From a checkpoint of a small sound classifier.
Training: cautious_adamw at rate 0.0017, held-out accuracy 100%.
Rows from block 4 of a small sound classifier, named by matrix and row number. Each number is 200 + 20 x the weight over its row's rms, rounded and kept within 0 to 999. All counts start at 0.
After each channel's rows are labels from the 100 clips, of 14976, where the channel reaches its highest value: "strongest on" is what is common among them. Only what is clearly more common there than usual is listed. The data: synthesized solo parts of chorales (CocoChorales). In brackets: how many of the 100.
# conv: width-5 conv, dilation 3 (model.blocks.4.conv.weight, 256x256x5, each kernel summed), inputs 0-85

conv.224,186,188,198,180,237,237,196,210,232,203,195,195,207,190,172,185,208,226,196,178,191,191,186,194,217,205,181,224,207,184,171,204,163,185,268,209,197,167,212,196,188,181,199,196,238,207,204,215,180,154,211,204,219,203,199,206,212,207,217,192,189,199,205,213,202,173,198,221,214,211,207,196,257,200,205,165,201,204,214,204,163,191,158,190,211,212
strongest on: note F#5 (85); violin (74); note E5 (39); note G#5 (30)

conv.64,158,171,178,175,204,231,196,168,207,204,180,229,204,193,173,206,216,201,209,202,200,180,169,197,202,195,219,204,195,221,188,192,210,174,208,201,194,188,189,209,181,133,195,189,191,218,191,205,190,166,166,201,206,212,195,199,193,209,204,176,197,189,214,194,205,175,184,191,218,204,168,194,182,219,201,155,175,153,175,160,201,140,195,196,218,202
strongest on: clarinet (100); note F#4 (72); note G#4 (26)

conv.49,200,215,152,228,179,195,213,177,191,192,204,173,203,196,195,171,187,209,191,161,221,202,205,226,210,168,207,186,165,210,208,186,178,181,198,198,195,192,202,192,164,204,184,187,199,149,219,184,217,192,197,186,185,162,197,172,198,184,186,212,166,185,200,235,170,201,206,194,198,190,181,205,195,174,221,202,164,163,217,201,178,203,207,158,174,203
strongest on: violin (100); note G5 (33); note F5 (30)

conv.56,215,210,190,216,196,182,215,195,197,202,156,196,216,188,199,191,183,192,197,225,219,205,216,194,195,187,185,178,177,180,185,188,155,183,201,204,168,184,208,208,201,186,197,210,172,221,188,195,200,202,163,193,208,227,227,169,220,128,121,200,174,218,164,210,228,200,212,218,202,208,214,207,206,222,209,201,206,195,180,199,206,203,202,174,183,213
strongest on: trombone (42); note B3 (32)

conv.177,188,175,205,194,209,185,180,220,196,224,189,197,187,217,201,248,213,169,195,194,203,227,215,183,212,213,218,220,198,223,216,235,191,210,210,199,212,192,204,219,223,219,186,174,216,206,185,219,215,220,192,233,190,210,167,229,200,205,189,186,232,226,209,171,209,199,186,195,236,229,207,201,176,201,200,190,204,193,179,212,195,183,201,216,212,181
strongest on: bassoon (97); note D4 (43); note C4 (42); note A3 (26)

conv.200,208,191,178,202,206,210,208,187,199,177,191,219,189,202,195,216,209,183,210,211,221,186,181,202,166,195,189,199,197,186,189,158,152,176,191,196,193,180,199,238,191,154,191,189,179,232,182,198,190,184,142,201,217,229,206,202,220,174,194,181,195,210,176,201,208,146,214,215,209,201,193,188,216,215,206,183,197,179,162,187,219,194,219,189,207,192
strongest on: trombone (42); flute (40); note F#5 (25)

conv.25,190,192,206,200,219,206,212,204,227,203,200,190,175,200,202,194,186,201,200,178,166,194,194,191,213,192,202,156,197,206,169,201,178,218,200,182,177,210,211,197,193,197,215,213,220,192,166,172,198,171,206,173,224,199,189,195,219,205,195,200,192,221,146,209,206,201,197,226,169,212,224,202,214,197,209,189,166,198,190,222,173,206,187,191,161,201
strongest on: cello (100); note B3 (72); note A#3 (38); note C#4 (30)

conv.66,201,206,200,211,208,176,152,192,197,200,189,167,209,183,210,248,229,191,190,206,263,196,190,199,199,203,215,216,185,203,201,230,202,215,208,187,197,203,199,193,186,226,183,197,213,225,187,213,221,226,192,236,194,192,194,191,207,213,200,177,218,159,212,211,211,173,208,200,206,212,202,193,219,147,196,176,201,224,204,194,217,221,209,193,195,178
strongest on: oboe (91); note A4 (35); note C#5 (35); note C5 (26)

conv.109,223,217,182,204,177,179,225,192,166,177,179,202,213,219,184,185,189,198,199,216,202,193,210,211,194,183,149,196,205,159,220,190,172,160,190,214,193,192,225,217,217,213,183,203,184,178,209,195,216,217,202,194,193,206,214,196,195,168,166,205,163,163,189,169,191,185,206,196,210,157,195,204,194,219,208,219,202,182,206,198,181,215,204,209,198,194
strongest on: flute (100); note F#5 (48); note G#5 (30); note G5 (30)

conv.156,215,212,188,177,216,206,198,205,192,162,199,170,211,225,207,221,226,189,169,235,222,182,217,192,193,204,178,192,216,165,210,169,157,191,197,183,195,202,197,228,230,197,185,175,202,208,199,209,184,202,190,196,204,193,173,201,215,199,193,195,194,171,175,151,208,193,190,200,205,195,199,179,203,201,201,194,208,217,199,183,208,222,203,219,194,153
strongest on: flute (100); note D#5 (37); note F#5 (34); note F5 (33)

conv.199,200,203,168,204,187,193,196,198,197,211,207,221,195,150,178,156,221,190,220,189,205,217,196,180,203,207,201,223,197,198,190,208,229,206,187,158,213,197,192,177,197,185,214,211,186,216,208,168,197,202,172,186,194,200,206,195,181,201,199,200,227,214,219,201,206,215,196,197,189,212,209,200,197,197,185,205,204,214,174,213,219,181,204,202,209,215
strongest on: double bass (95); note A#3 (49); note C4 (36)

conv.159,189,208,209,201,122,186,230,179,232,198,199,209,204,201,194,137,192,205,209,206,209,180,201,200,199,165,176,216,206,179,201,177,196,178,201,198,203,216,215,205,179,187,208,207,209,206,186,190,207,192,199,179,205,222,196,173,165,169,148,198,177,230,224,219,214,197,196,191,207,195,182,202,202,224,216,194,157,159,196,205,203,204,208,186,205,205
strongest on: clarinet (79); note G#4 (54)

conv.79,180,200,201,206,193,204,207,194,212,208,212,202,206,205,180,154,211,196,214,198,193,197,212,215,213,217,214,215,207,200,218,192,218,167,197,174,208,195,206,194,194,205,203,202,184,173,217,202,206,196,211,186,166,184,182,149,195,207,199,193,206,196,218,204,204,227,183,184,215,202,170,206,198,198,217,201,202,210,207,191,214,219,201,210,218,204
strongest on: tuba (100); note A3 (32); note D4 (31); note B3 (28)

conv.147,207,215,202,158,172,181,174,206,216,164,200,226,187,204,232,210,244,195,228,197,212,162,199,164,172,211,190,214,211,162,192,153,206,206,191,170,203,220,201,188,204,189,223,201,195,234,196,159,188,200,187,153,189,206,188,181,187,193,178,197,202,212,211,201,201,197,149,181,215,184,203,192,187,207,190,215,209,208,178,205,219,190,206,206,218,190
strongest on: violin (100); note A#4 (60); note A4 (58); note G#4 (48)

conv.239,217,212,201,213,173,119,212,192,162,207,201,161,205,167,210,205,197,202,184,188,195,207,220,207,194,171,189,186,200,184,207,210,168,186,197,193,196,187,181,207,204,214,203,203,172,192,201,178,204,198,190,223,216,200,210,194,203,124,167,208,164,192,149,189,187,216,218,206,177,199,204,222,197,167,209,232,213,205,208,198,196,204,202,147,150,216
strongest on: note A#4 (33); oboe (30); viola (30)

conv.241,196,207,152,175,207,226,220,196,208,190,217,196,182,228,178,190,206,229,179,138,189,200,170,235,222,184,214,190,185,216,173,198,197,195,215,209,194,200,209,190,179,201,186,202,219,172,221,188,205,194,217,172,213,159,186,217,200,221,221,219,201,176,203,217,165,200,209,190,199,200,184,191,154,194,204,194,172,165,221,201,168,166,162,192,180,201
strongest on: double bass (100); note A#3 (45); note C4 (36)

conv.124,209,196,208,216,190,156,207,184,157,190,214,223,212,177,191,198,229,202,174,206,207,216,223,219,159,168,197,194,193,190,205,211,196,191,203,213,212,198,186,232,201,202,177,165,196,215,194,210,185,206,186,240,201,199,205,211,205,165,189,195,201,169,160,184,188,197,232,214,187,186,183,219,224,184,211,203,212,182,207,190,208,214,226,170,201,213
strongest on: horn (56); trombone (44); note B4 (44); note G#4 (35)

conv.42,190,201,211,192,217,212,207,214,189,194,209,155,201,207,192,209,213,210,169,206,209,193,180,207,216,205,228,195,221,218,223,208,209,186,211,197,212,210,185,183,210,211,200,192,196,183,204,233,214,208,215,212,202,137,174,183,208,210,205,198,206,159,212,147,200,203,201,199,198,208,176,142,189,181,151,167,208,204,214,182,195,198,204,194,187,148
strongest on: trumpet (62); bassoon (35); note A#4 (28)

conv.106,161,195,180,200,185,209,204,197,228,208,215,182,187,208,192,173,208,208,190,151,202,191,172,202,215,188,207,209,207,204,191,187,189,186,200,160,202,197,213,168,103,195,196,215,206,185,214,174,215,159,222,172,215,186,197,154,203,192,198,198,188,212,211,229,200,196,206,198,216,210,189,194,191,195,205,175,87,192,210,200,184,196,184,193,173,203
strongest on: trumpet (95); note A#4 (43)

conv.140,157,188,200,154,196,207,204,196,236,189,207,216,192,213,218,212,226,198,230,198,195,173,184,200,211,217,204,206,211,197,197,169,195,190,194,131,204,181,211,206,185,193,213,182,177,211,196,194,192,166,210,186,182,201,141,176,200,210,197,187,203,210,210,214,213,211,153,179,202,207,188,196,199,196,204,187,187,216,202,186,217,215,195,211,212,195
strongest on: tuba (100); note A3 (49); note B3 (25)

conv.44,207,206,187,144,210,210,174,217,199,144,218,211,194,206,216,206,214,195,230,197,210,162,206,127,179,214,182,197,202,162,188,171,200,214,191,201,211,214,206,195,214,187,220,204,211,207,196,185,193,211,181,156,191,214,192,198,190,217,200,202,209,210,205,162,188,208,109,180,204,172,202,195,160,217,199,209,215,212,170,209,203,187,194,207,209,197
strongest on: saxophone (98); note G#4 (26); note F4 (25)

conv.61,161,203,193,211,201,205,191,144,207,203,189,202,214,160,208,195,217,205,208,177,207,206,193,223,202,218,222,216,206,212,199,198,212,194,216,145,191,196,179,165,153,186,210,200,184,193,201,195,199,194,200,190,201,197,205,157,214,201,201,193,198,180,210,218,193,217,218,204,211,200,206,193,209,200,186,169,180,178,209,179,215,166,202,193,204,215
strongest on: tuba (99); note G#3 (36); note A3 (30); note G3 (29)

conv.228,205,204,198,180,182,193,167,197,193,207,201,201,201,202,185,185,226,202,213,186,174,181,182,206,203,226,179,220,208,156,206,200,211,183,191,162,198,180,205,137,217,208,221,217,158,173,229,176,209,198,207,169,217,182,193,196,158,205,211,204,196,182,205,178,197,211,185,151,203,208,222,176,174,196,173,191,214,225,204,210,191,171,153,216,206,181
strongest on: tuba (100)

conv.142,200,203,214,193,210,202,196,185,176,184,220,180,195,165,210,217,215,219,189,176,183,195,191,217,186,204,224,198,206,215,187,209,211,211,206,199,219,211,160,179,221,215,215,167,210,169,209,216,182,208,218,221,193,179,185,210,196,211,214,206,206,162,201,186,72,202,214,185,188,133,181,194,190,180,184,209,212,177,221,196,176,149,190,175,188,196
strongest on: horn (100); note F4 (37); note E4 (34); note G4 (33)

conv.153,183,202,204,134,202,214,176,222,225,183,221,200,191,210,188,180,214,204,219,212,197,170,199,157,199,204,189,212,212,183,196,177,206,187,192,194,222,217,205,201,212,189,226,205,219,190,193,203,210,190,204,179,183,205,157,178,181,212,196,197,204,214,216,169,213,200,87,168,205,206,154,190,185,204,208,202,202,219,187,223,209,210,200,195,203,181
strongest on: trumpet (96); note E5 (88); note D5 (40); note F#5 (31)

conv.202,194,211,153,196,207,201,218,150,210,174,177,191,226,199,215,208,210,193,187,205,206,191,225,175,198,189,220,191,198,224,171,196,185,206,209,200,172,215,202,207,188,170,170,146,225,216,182,178,127,197,164,165,188,180,187,206,210,205,192,194,188,208,191,213,199,230,195,209,221,178,206,231,184,198,219,202,193,170,180,186,189,196,190,208,205,236
strongest on: flute (95); note A#4 (44); note A4 (29); note B4 (28)

conv.201,206,206,166,167,214,197,215,210,173,118,227,208,191,200,217,212,214,199,215,212,216,198,204,171,152,211,174,206,208,166,180,173,195,203,187,207,227,200,201,229,215,160,217,191,205,214,196,208,181,210,165,203,185,225,194,194,208,203,203,208,214,202,203,146,187,207,168,203,208,155,171,208,189,223,215,212,228,200,173,212,216,200,210,199,201,200
strongest on: saxophone (49); flute (49)

conv.191,192,204,193,188,220,215,223,187,194,172,238,189,172,208,215,210,228,213,201,134,190,193,187,232,190,208,223,195,214,217,196,196,200,211,196,204,208,212,208,197,175,208,198,147,208,195,219,188,186,195,212,184,206,177,137,203,217,213,221,206,204,184,201,202,116,208,222,204,201,155,194,206,190,162,212,221,181,198,214,182,194,161,184,190,191,215
strongest on: cello (96); note C#4 (55); note C4 (28)

conv.222,203,183,179,188,213,184,207,206,179,178,206,212,212,207,210,226,225,186,210,229,206,204,213,194,180,216,176,211,204,165,188,159,199,183,192,192,211,162,195,248,203,157,175,156,172,214,201,205,152,171,172,209,195,207,174,196,218,203,201,191,230,194,203,173,221,220,200,216,214,193,180,230,213,203,229,192,213,213,177,205,235,224,211,203,212,215
strongest on: note B3 (59); tuba (57); note A#3 (45); trombone (37)

conv.100,187,180,182,196,213,222,203,197,240,200,108,207,203,204,188,202,207,180,195,213,199,197,176,203,209,210,224,202,205,208,173,196,192,175,194,172,125,189,215,201,182,187,182,204,179,225,191,194,186,184,197,156,208,198,203,197,215,195,185,154,183,214,214,212,235,198,202,210,212,213,215,197,204,203,193,164,175,203,192,154,207,199,172,223,211,202
strongest on: oboe (86); note B4 (63); note C#5 (28)

conv.244,158,195,220,189,183,194,192,186,226,199,212,207,157,204,211,194,218,203,202,145,207,189,176,200,206,205,190,207,209,183,209,194,199,209,200,154,198,203,204,169,143,205,210,203,207,208,178,162,215,175,209,189,217,195,175,200,196,199,206,197,204,213,211,227,195,188,201,202,197,203,216,185,209,181,189,200,134,188,205,203,191,191,199,211,204,191
strongest on: trumpet (64); violin (35); note F#5 (33); note E5 (28)

conv.24,201,215,190,209,176,199,174,183,186,221,163,177,208,148,189,189,200,211,197,185,196,201,205,199,211,176,212,195,195,212,198,222,178,176,207,204,183,199,184,141,204,214,209,216,197,188,214,185,204,226,200,197,220,210,223,185,172,155,179,211,133,191,168,194,196,197,203,170,181,212,207,188,172,195,162,205,203,194,211,196,162,144,182,133,146,207
strongest on: oboe (54); horn (42); note D5 (41); note A#4 (37)

conv.51,126,203,193,220,185,208,196,175,212,215,203,196,202,126,189,171,231,212,198,166,210,211,195,187,203,180,220,214,210,223,187,215,226,195,211,199,201,216,180,188,137,165,204,190,218,215,190,202,188,173,182,207,201,205,197,189,180,196,203,202,199,214,225,209,192,203,211,190,207,201,183,211,206,190,199,188,166,167,186,200,205,159,203,152,196,226
strongest on: oboe (97); note E5 (28); note D5 (28); note F5 (28)

conv.122,209,209,138,185,215,195,217,202,166,167,182,201,211,208,214,208,208,182,223,225,209,203,216,176,192,219,171,208,184,162,174,159,185,186,185,200,191,164,206,227,206,166,198,191,171,218,207,197,178,205,170,184,165,212,203,174,222,202,193,201,213,203,203,164,213,218,175,216,221,177,203,218,200,214,216,207,222,208,175,202,223,223,201,211,214,214
strongest on: flute (68); tuba (32); note A4 (31); note B3 (25)

conv.242,216,214,211,195,178,162,195,205,199,156,220,215,180,201,218,179,227,210,221,162,184,191,207,208,180,211,196,185,211,147,213,199,219,213,195,185,211,225,206,172,212,223,228,203,203,197,207,170,209,216,209,179,183,208,199,190,168,196,192,207,202,189,188,186,155,212,209,182,188,158,205,193,195,195,201,227,217,211,211,212,199,181,202,206,200,199
strongest on: violin (100); note A4 (40); note C#5 (40); note A#4 (36)

conv.237,201,195,217,215,214,206,204,195,223,181,202,217,165,203,218,192,202,193,189,181,201,188,203,205,188,199,191,177,195,184,187,184,181,222,199,166,176,211,204,213,181,184,216,211,215,217,160,176,211,168,188,175,228,205,200,200,227,195,191,188,216,217,171,214,213,191,217,234,178,217,228,183,225,204,212,180,167,192,178,220,218,208,225,205,198,184
strongest on: cello (69); note C#3 (54); note G#3 (31); note F#3 (25)

conv.119,202,196,190,206,202,192,187,216,205,210,195,177,183,152,211,217,209,196,204,185,197,193,189,184,202,193,204,193,212,205,177,197,171,199,199,188,193,203,182,198,198,182,218,208,213,221,195,192,196,168,170,202,220,213,203,191,211,170,186,202,189,219,162,197,206,200,201,204,187,216,206,206,200,189,194,196,207,215,167,214,194,193,195,139,146,216
strongest on: oboe (80); note A4 (49); note B4 (28)

conv.180,203,218,168,166,209,228,178,182,210,190,158,213,214,187,208,207,237,205,222,201,178,189,206,190,210,203,220,179,189,208,187,191,183,184,207,128,143,207,189,174,206,189,219,202,188,199,207,163,194,204,177,123,196,192,200,178,205,200,176,210,189,196,162,188,214,209,178,186,195,207,210,199,177,213,184,193,214,205,193,194,197,168,198,209,185,214
strongest on: oboe (100); note A4 (71); note B4 (42); note G4 (27)

conv.173,208,194,183,205,202,161,215,170,163,158,205,212,221,212,212,214,228,196,183,215,213,205,234,209,163,191,197,191,192,185,192,182,181,202,198,203,205,187,193,236,205,178,154,144,190,210,188,197,144,186,168,224,197,207,189,205,214,183,191,191,204,180,154,180,197,217,227,215,211,172,178,228,214,198,226,201,207,178,200,186,210,227,215,213,209,219
strongest on: flute (100); note F5 (38); note D#5 (31); note F#5 (27)

conv.195,207,181,200,186,179,191,215,220,193,220,224,181,180,212,165,207,225,203,173,205,216,203,144,217,206,195,142,226,204,162,223,207,194,157,206,199,223,177,198,210,209,210,166,197,182,197,212,224,211,188,212,227,205,176,173,213,191,190,226,191,195,164,213,184,197,151,205,194,212,203,156,197,205,174,182,199,200,222,218,190,201,217,179,198,199,177
strongest on: viola (99); note C4 (43); note C#4 (42); note D4 (39)

conv.8,190,208,234,193,164,186,210,195,241,199,207,217,192,194,215,182,247,213,231,185,215,163,202,209,204,188,203,202,206,189,200,189,221,211,216,194,216,248,211,200,179,191,238,215,226,234,156,196,216,187,214,204,189,218,193,183,197,201,175,203,200,229,198,224,212,209,196,195,210,201,191,199,219,202,199,211,155,174,199,221,206,202,206,188,209,202
strongest on: violin (100); note G5 (44); note G#5 (37); note F#5 (35)

conv.209,205,194,206,198,207,181,215,188,179,147,198,227,218,207,183,199,227,197,191,225,204,207,219,206,176,209,158,210,195,148,206,191,204,192,215,194,205,181,212,228,216,192,184,183,192,198,184,212,193,199,195,218,176,202,200,212,209,200,207,194,220,159,203,164,206,205,203,212,205,175,217,204,227,210,213,197,212,188,200,209,222,231,221,221,218,190
strongest on: flute (82); note F#5 (58); note E5 (35)

conv.69,193,195,189,200,166,195,195,185,169,226,194,185,220,151,154,223,222,218,201,205,216,189,208,204,201,166,194,210,218,198,226,206,204,145,214,224,208,181,169,209,210,202,185,194,204,205,190,210,199,212,207,231,197,195,205,209,149,183,204,202,195,179,208,168,175,204,200,170,195,194,134,211,203,180,185,204,224,198,207,179,211,170,199,160,192,202
strongest on: viola (100); note B3 (51); note C4 (43); note D4 (38)

conv.127,205,214,205,214,98,170,217,193,203,201,203,195,203,203,187,144,182,199,208,187,197,167,213,201,197,176,169,216,197,174,211,188,201,169,185,208,205,218,214,174,208,207,212,217,189,174,213,176,217,218,204,175,206,218,207,170,136,151,151,201,141,212,210,202,185,208,201,159,197,187,187,203,175,218,204,213,203,194,206,204,179,189,198,180,188,208
strongest on: saxophone (100); note G#4 (41); note A#4 (32); note A4 (25)

conv.20,225,217,160,204,215,192,234,178,177,171,152,186,224,208,222,222,177,198,188,221,207,197,223,211,191,206,169,180,191,176,171,177,123,196,194,195,139,166,201,227,195,197,157,180,170,228,201,185,167,203,189,172,197,205,211,195,235,189,183,202,181,188,182,203,209,213,217,224,221,180,215,218,198,199,217,207,204,184,200,179,193,219,180,216,196,214
strongest on: cello (93); note F3 (45); note A3 (37); note G3 (34)

conv.47,187,214,203,189,179,170,200,206,207,200,204,151,188,207,208,220,209,223,185,176,213,186,186,213,204,191,183,204,212,186,209,198,166,191,199,160,194,191,193,189,158,219,186,184,193,220,220,186,197,183,222,206,211,183,152,190,193,183,197,214,185,208,193,220,186,203,228,187,202,195,193,205,202,115,199,209,171,227,223,174,188,214,182,192,170,202
strongest on: viola (90); note D#4 (56); note D4 (44)

conv.77,149,193,211,201,207,224,199,172,216,190,210,215,164,170,211,197,230,213,211,132,201,199,180,202,183,196,209,204,205,212,195,190,211,207,207,202,202,208,172,186,155,175,211,188,216,206,175,193,200,174,194,194,205,205,189,202,201,205,210,200,202,210,209,221,177,184,205,205,199,197,198,187,199,197,195,189,150,133,193,193,195,139,199,177,203,202
strongest on: clarinet (100); note D#4 (62); note D4 (42); note E4 (31)

conv.16,218,205,204,198,212,211,186,203,216,201,193,226,198,186,225,227,189,202,231,230,168,203,192,194,212,187,235,192,206,211,195,172,177,227,216,140,202,205,180,208,196,224,190,184,225,215,202,202,161,196,203,190,205,231,201,222,196,211,178,201,211,205,195,195,245,191,221,203,202,195,206,205,177,171,201,168,204,205,205,232,180,196,182,248,215,201
strongest on: clarinet (68); note G#4 (45); oboe (27)

conv.13,195,201,172,168,162,196,182,193,200,195,192,235,204,207,200,198,216,192,226,206,185,183,203,147,164,222,184,226,207,175,190,178,206,198,185,194,204,206,205,208,206,174,216,193,193,215,203,140,187,198,169,178,208,219,191,215,140,199,203,192,209,210,209,196,191,190,150,162,204,192,203,198,170,219,195,203,205,203,165,215,221,176,203,211,225,203
strongest on: note F4 (48); saxophone (45); viola (30); note E4 (27)

conv.3,141,189,203,177,208,214,205,213,197,208,216,202,171,202,198,210,220,220,187,159,180,203,167,181,221,201,214,211,217,228,212,220,225,214,207,216,209,211,183,198,191,208,176,162,222,201,202,201,198,201,202,210,216,184,131,244,195,228,250,193,216,197,221,193,153,197,189,198,196,210,200,197,158,186,193,184,195,175,199,185,178,150,187,198,202,203
strongest on: bassoon (100); note D3 (47); note D#3 (38)

conv.9,186,203,179,188,201,204,200,181,202,205,166,205,237,204,177,191,216,202,220,223,191,201,220,204,212,217,203,219,201,198,184,196,215,160,210,184,182,162,201,202,211,191,192,182,174,183,203,200,168,197,209,204,170,196,189,183,206,209,198,199,205,189,208,192,218,224,188,198,228,191,192,223,201,197,211,195,212,205,199,187,220,214,192,214,218,224
strongest on: tuba (100); note C#4 (42); note C4 (39); note A#3 (38)

conv.126,210,208,193,181,203,198,185,164,152,180,205,194,223,215,201,233,208,206,200,199,187,192,208,217,180,219,168,213,215,176,207,191,174,188,197,178,197,153,198,197,212,209,197,185,163,178,212,196,190,201,214,206,218,201,199,208,209,194,218,207,187,127,197,185,148,193,215,205,217,151,208,190,199,200,196,207,217,192,215,187,188,190,163,201,206,181
strongest on: cello (82); note A3 (81); note B3 (36); note A#3 (35)

conv.221,218,203,163,170,204,193,239,151,174,168,208,216,213,210,205,221,218,209,205,198,196,191,207,231,157,187,154,192,190,185,178,188,176,204,193,211,192,192,207,229,198,183,164,152,208,215,200,193,141,202,185,206,185,202,193,221,207,212,207,200,185,191,176,192,176,193,222,202,211,103,194,217,177,210,208,215,194,155,211,171,158,205,175,207,205,216
strongest on: flute (100); note G#5 (43); note F#5 (39); note F5 (28)

conv.175,200,213,152,199,183,206,179,206,172,224,205,200,209,173,145,215,224,209,208,222,238,208,189,185,200,176,188,209,211,190,224,204,170,131,198,219,213,157,179,218,210,191,188,196,186,222,205,219,199,193,156,233,203,214,203,198,165,167,192,207,199,202,208,180,204,189,192,175,197,206,148,215,199,198,194,205,229,209,180,198,213,184,182,167,185,209
strongest on: viola (100); note B3 (53); note C4 (53); note C#4 (41)

conv.138,196,190,166,172,226,221,229,214,188,162,193,195,208,224,203,210,198,182,182,205,180,178,212,169,214,192,224,183,208,230,199,185,197,206,186,216,184,224,216,218,209,186,156,167,219,202,174,213,180,193,181,184,188,185,155,218,215,226,206,176,191,199,204,178,198,220,171,205,215,184,187,213,156,210,210,199,202,176,169,172,168,206,200,223,205,212
strongest on: bassoon (100); note D3 (45); note D#3 (29)

conv.86,173,210,221,212,216,197,190,216,226,184,214,172,193,183,216,202,228,208,197,181,235,199,220,195,188,191,213,177,210,183,213,179,183,211,219,160,213,220,196,183,157,206,218,190,231,219,170,209,197,170,207,204,193,195,182,144,220,213,169,198,218,210,181,213,197,218,199,211,194,202,199,198,235,166,210,191,163,220,203,219,230,209,215,174,183,200
strongest on: violin (100); note G#5 (63); note F#5 (56); note E5 (39)

conv.131,190,196,175,177,214,197,213,193,190,172,222,197,209,202,218,212,219,210,193,193,204,182,206,165,178,187,211,190,201,208,190,186,192,208,185,216,217,216,203,210,196,182,190,127,214,224,191,199,159,202,172,198,186,199,142,206,208,203,203,199,194,207,197,189,142,212,174,199,211,142,184,222,151,198,214,221,199,145,183,181,174,158,198,198,209,223
strongest on: bassoon (96); note D3 (51); note D#3 (34); note A3 (28)

conv.91,237,167,190,197,200,203,169,209,212,215,196,222,200,189,222,245,198,186,206,187,199,157,207,201,172,203,219,201,194,205,203,174,189,224,223,198,205,200,206,243,200,217,180,199,204,210,196,186,217,214,188,234,176,219,232,198,214,229,180,199,261,228,200,224,213,199,202,215,205,195,182,210,224,213,218,175,204,202,193,231,242,225,217,175,213,191
strongest on: violin (89); note F5 (35)

conv.17,190,193,209,193,214,215,184,189,209,193,194,192,205,124,192,221,226,213,186,178,200,189,188,214,195,185,234,192,197,226,193,199,189,188,229,204,202,206,132,189,205,193,208,192,215,205,193,226,202,194,196,224,215,198,201,181,202,194,187,194,202,180,182,197,191,207,212,195,199,207,176,183,207,213,166,172,208,160,214,185,192,139,212,142,166,203
strongest on: clarinet (80); note F5 (46)

conv.227,207,185,210,188,162,198,197,207,198,226,202,192,191,216,153,207,219,199,183,201,213,196,151,215,204,165,161,220,207,188,231,219,182,135,199,214,216,181,201,201,215,219,183,209,185,192,207,220,217,208,220,219,211,199,200,220,159,162,216,188,160,171,200,191,190,116,200,167,213,205,162,192,192,206,179,201,191,205,219,180,169,197,177,196,190,168
strongest on: viola (50); trumpet (46)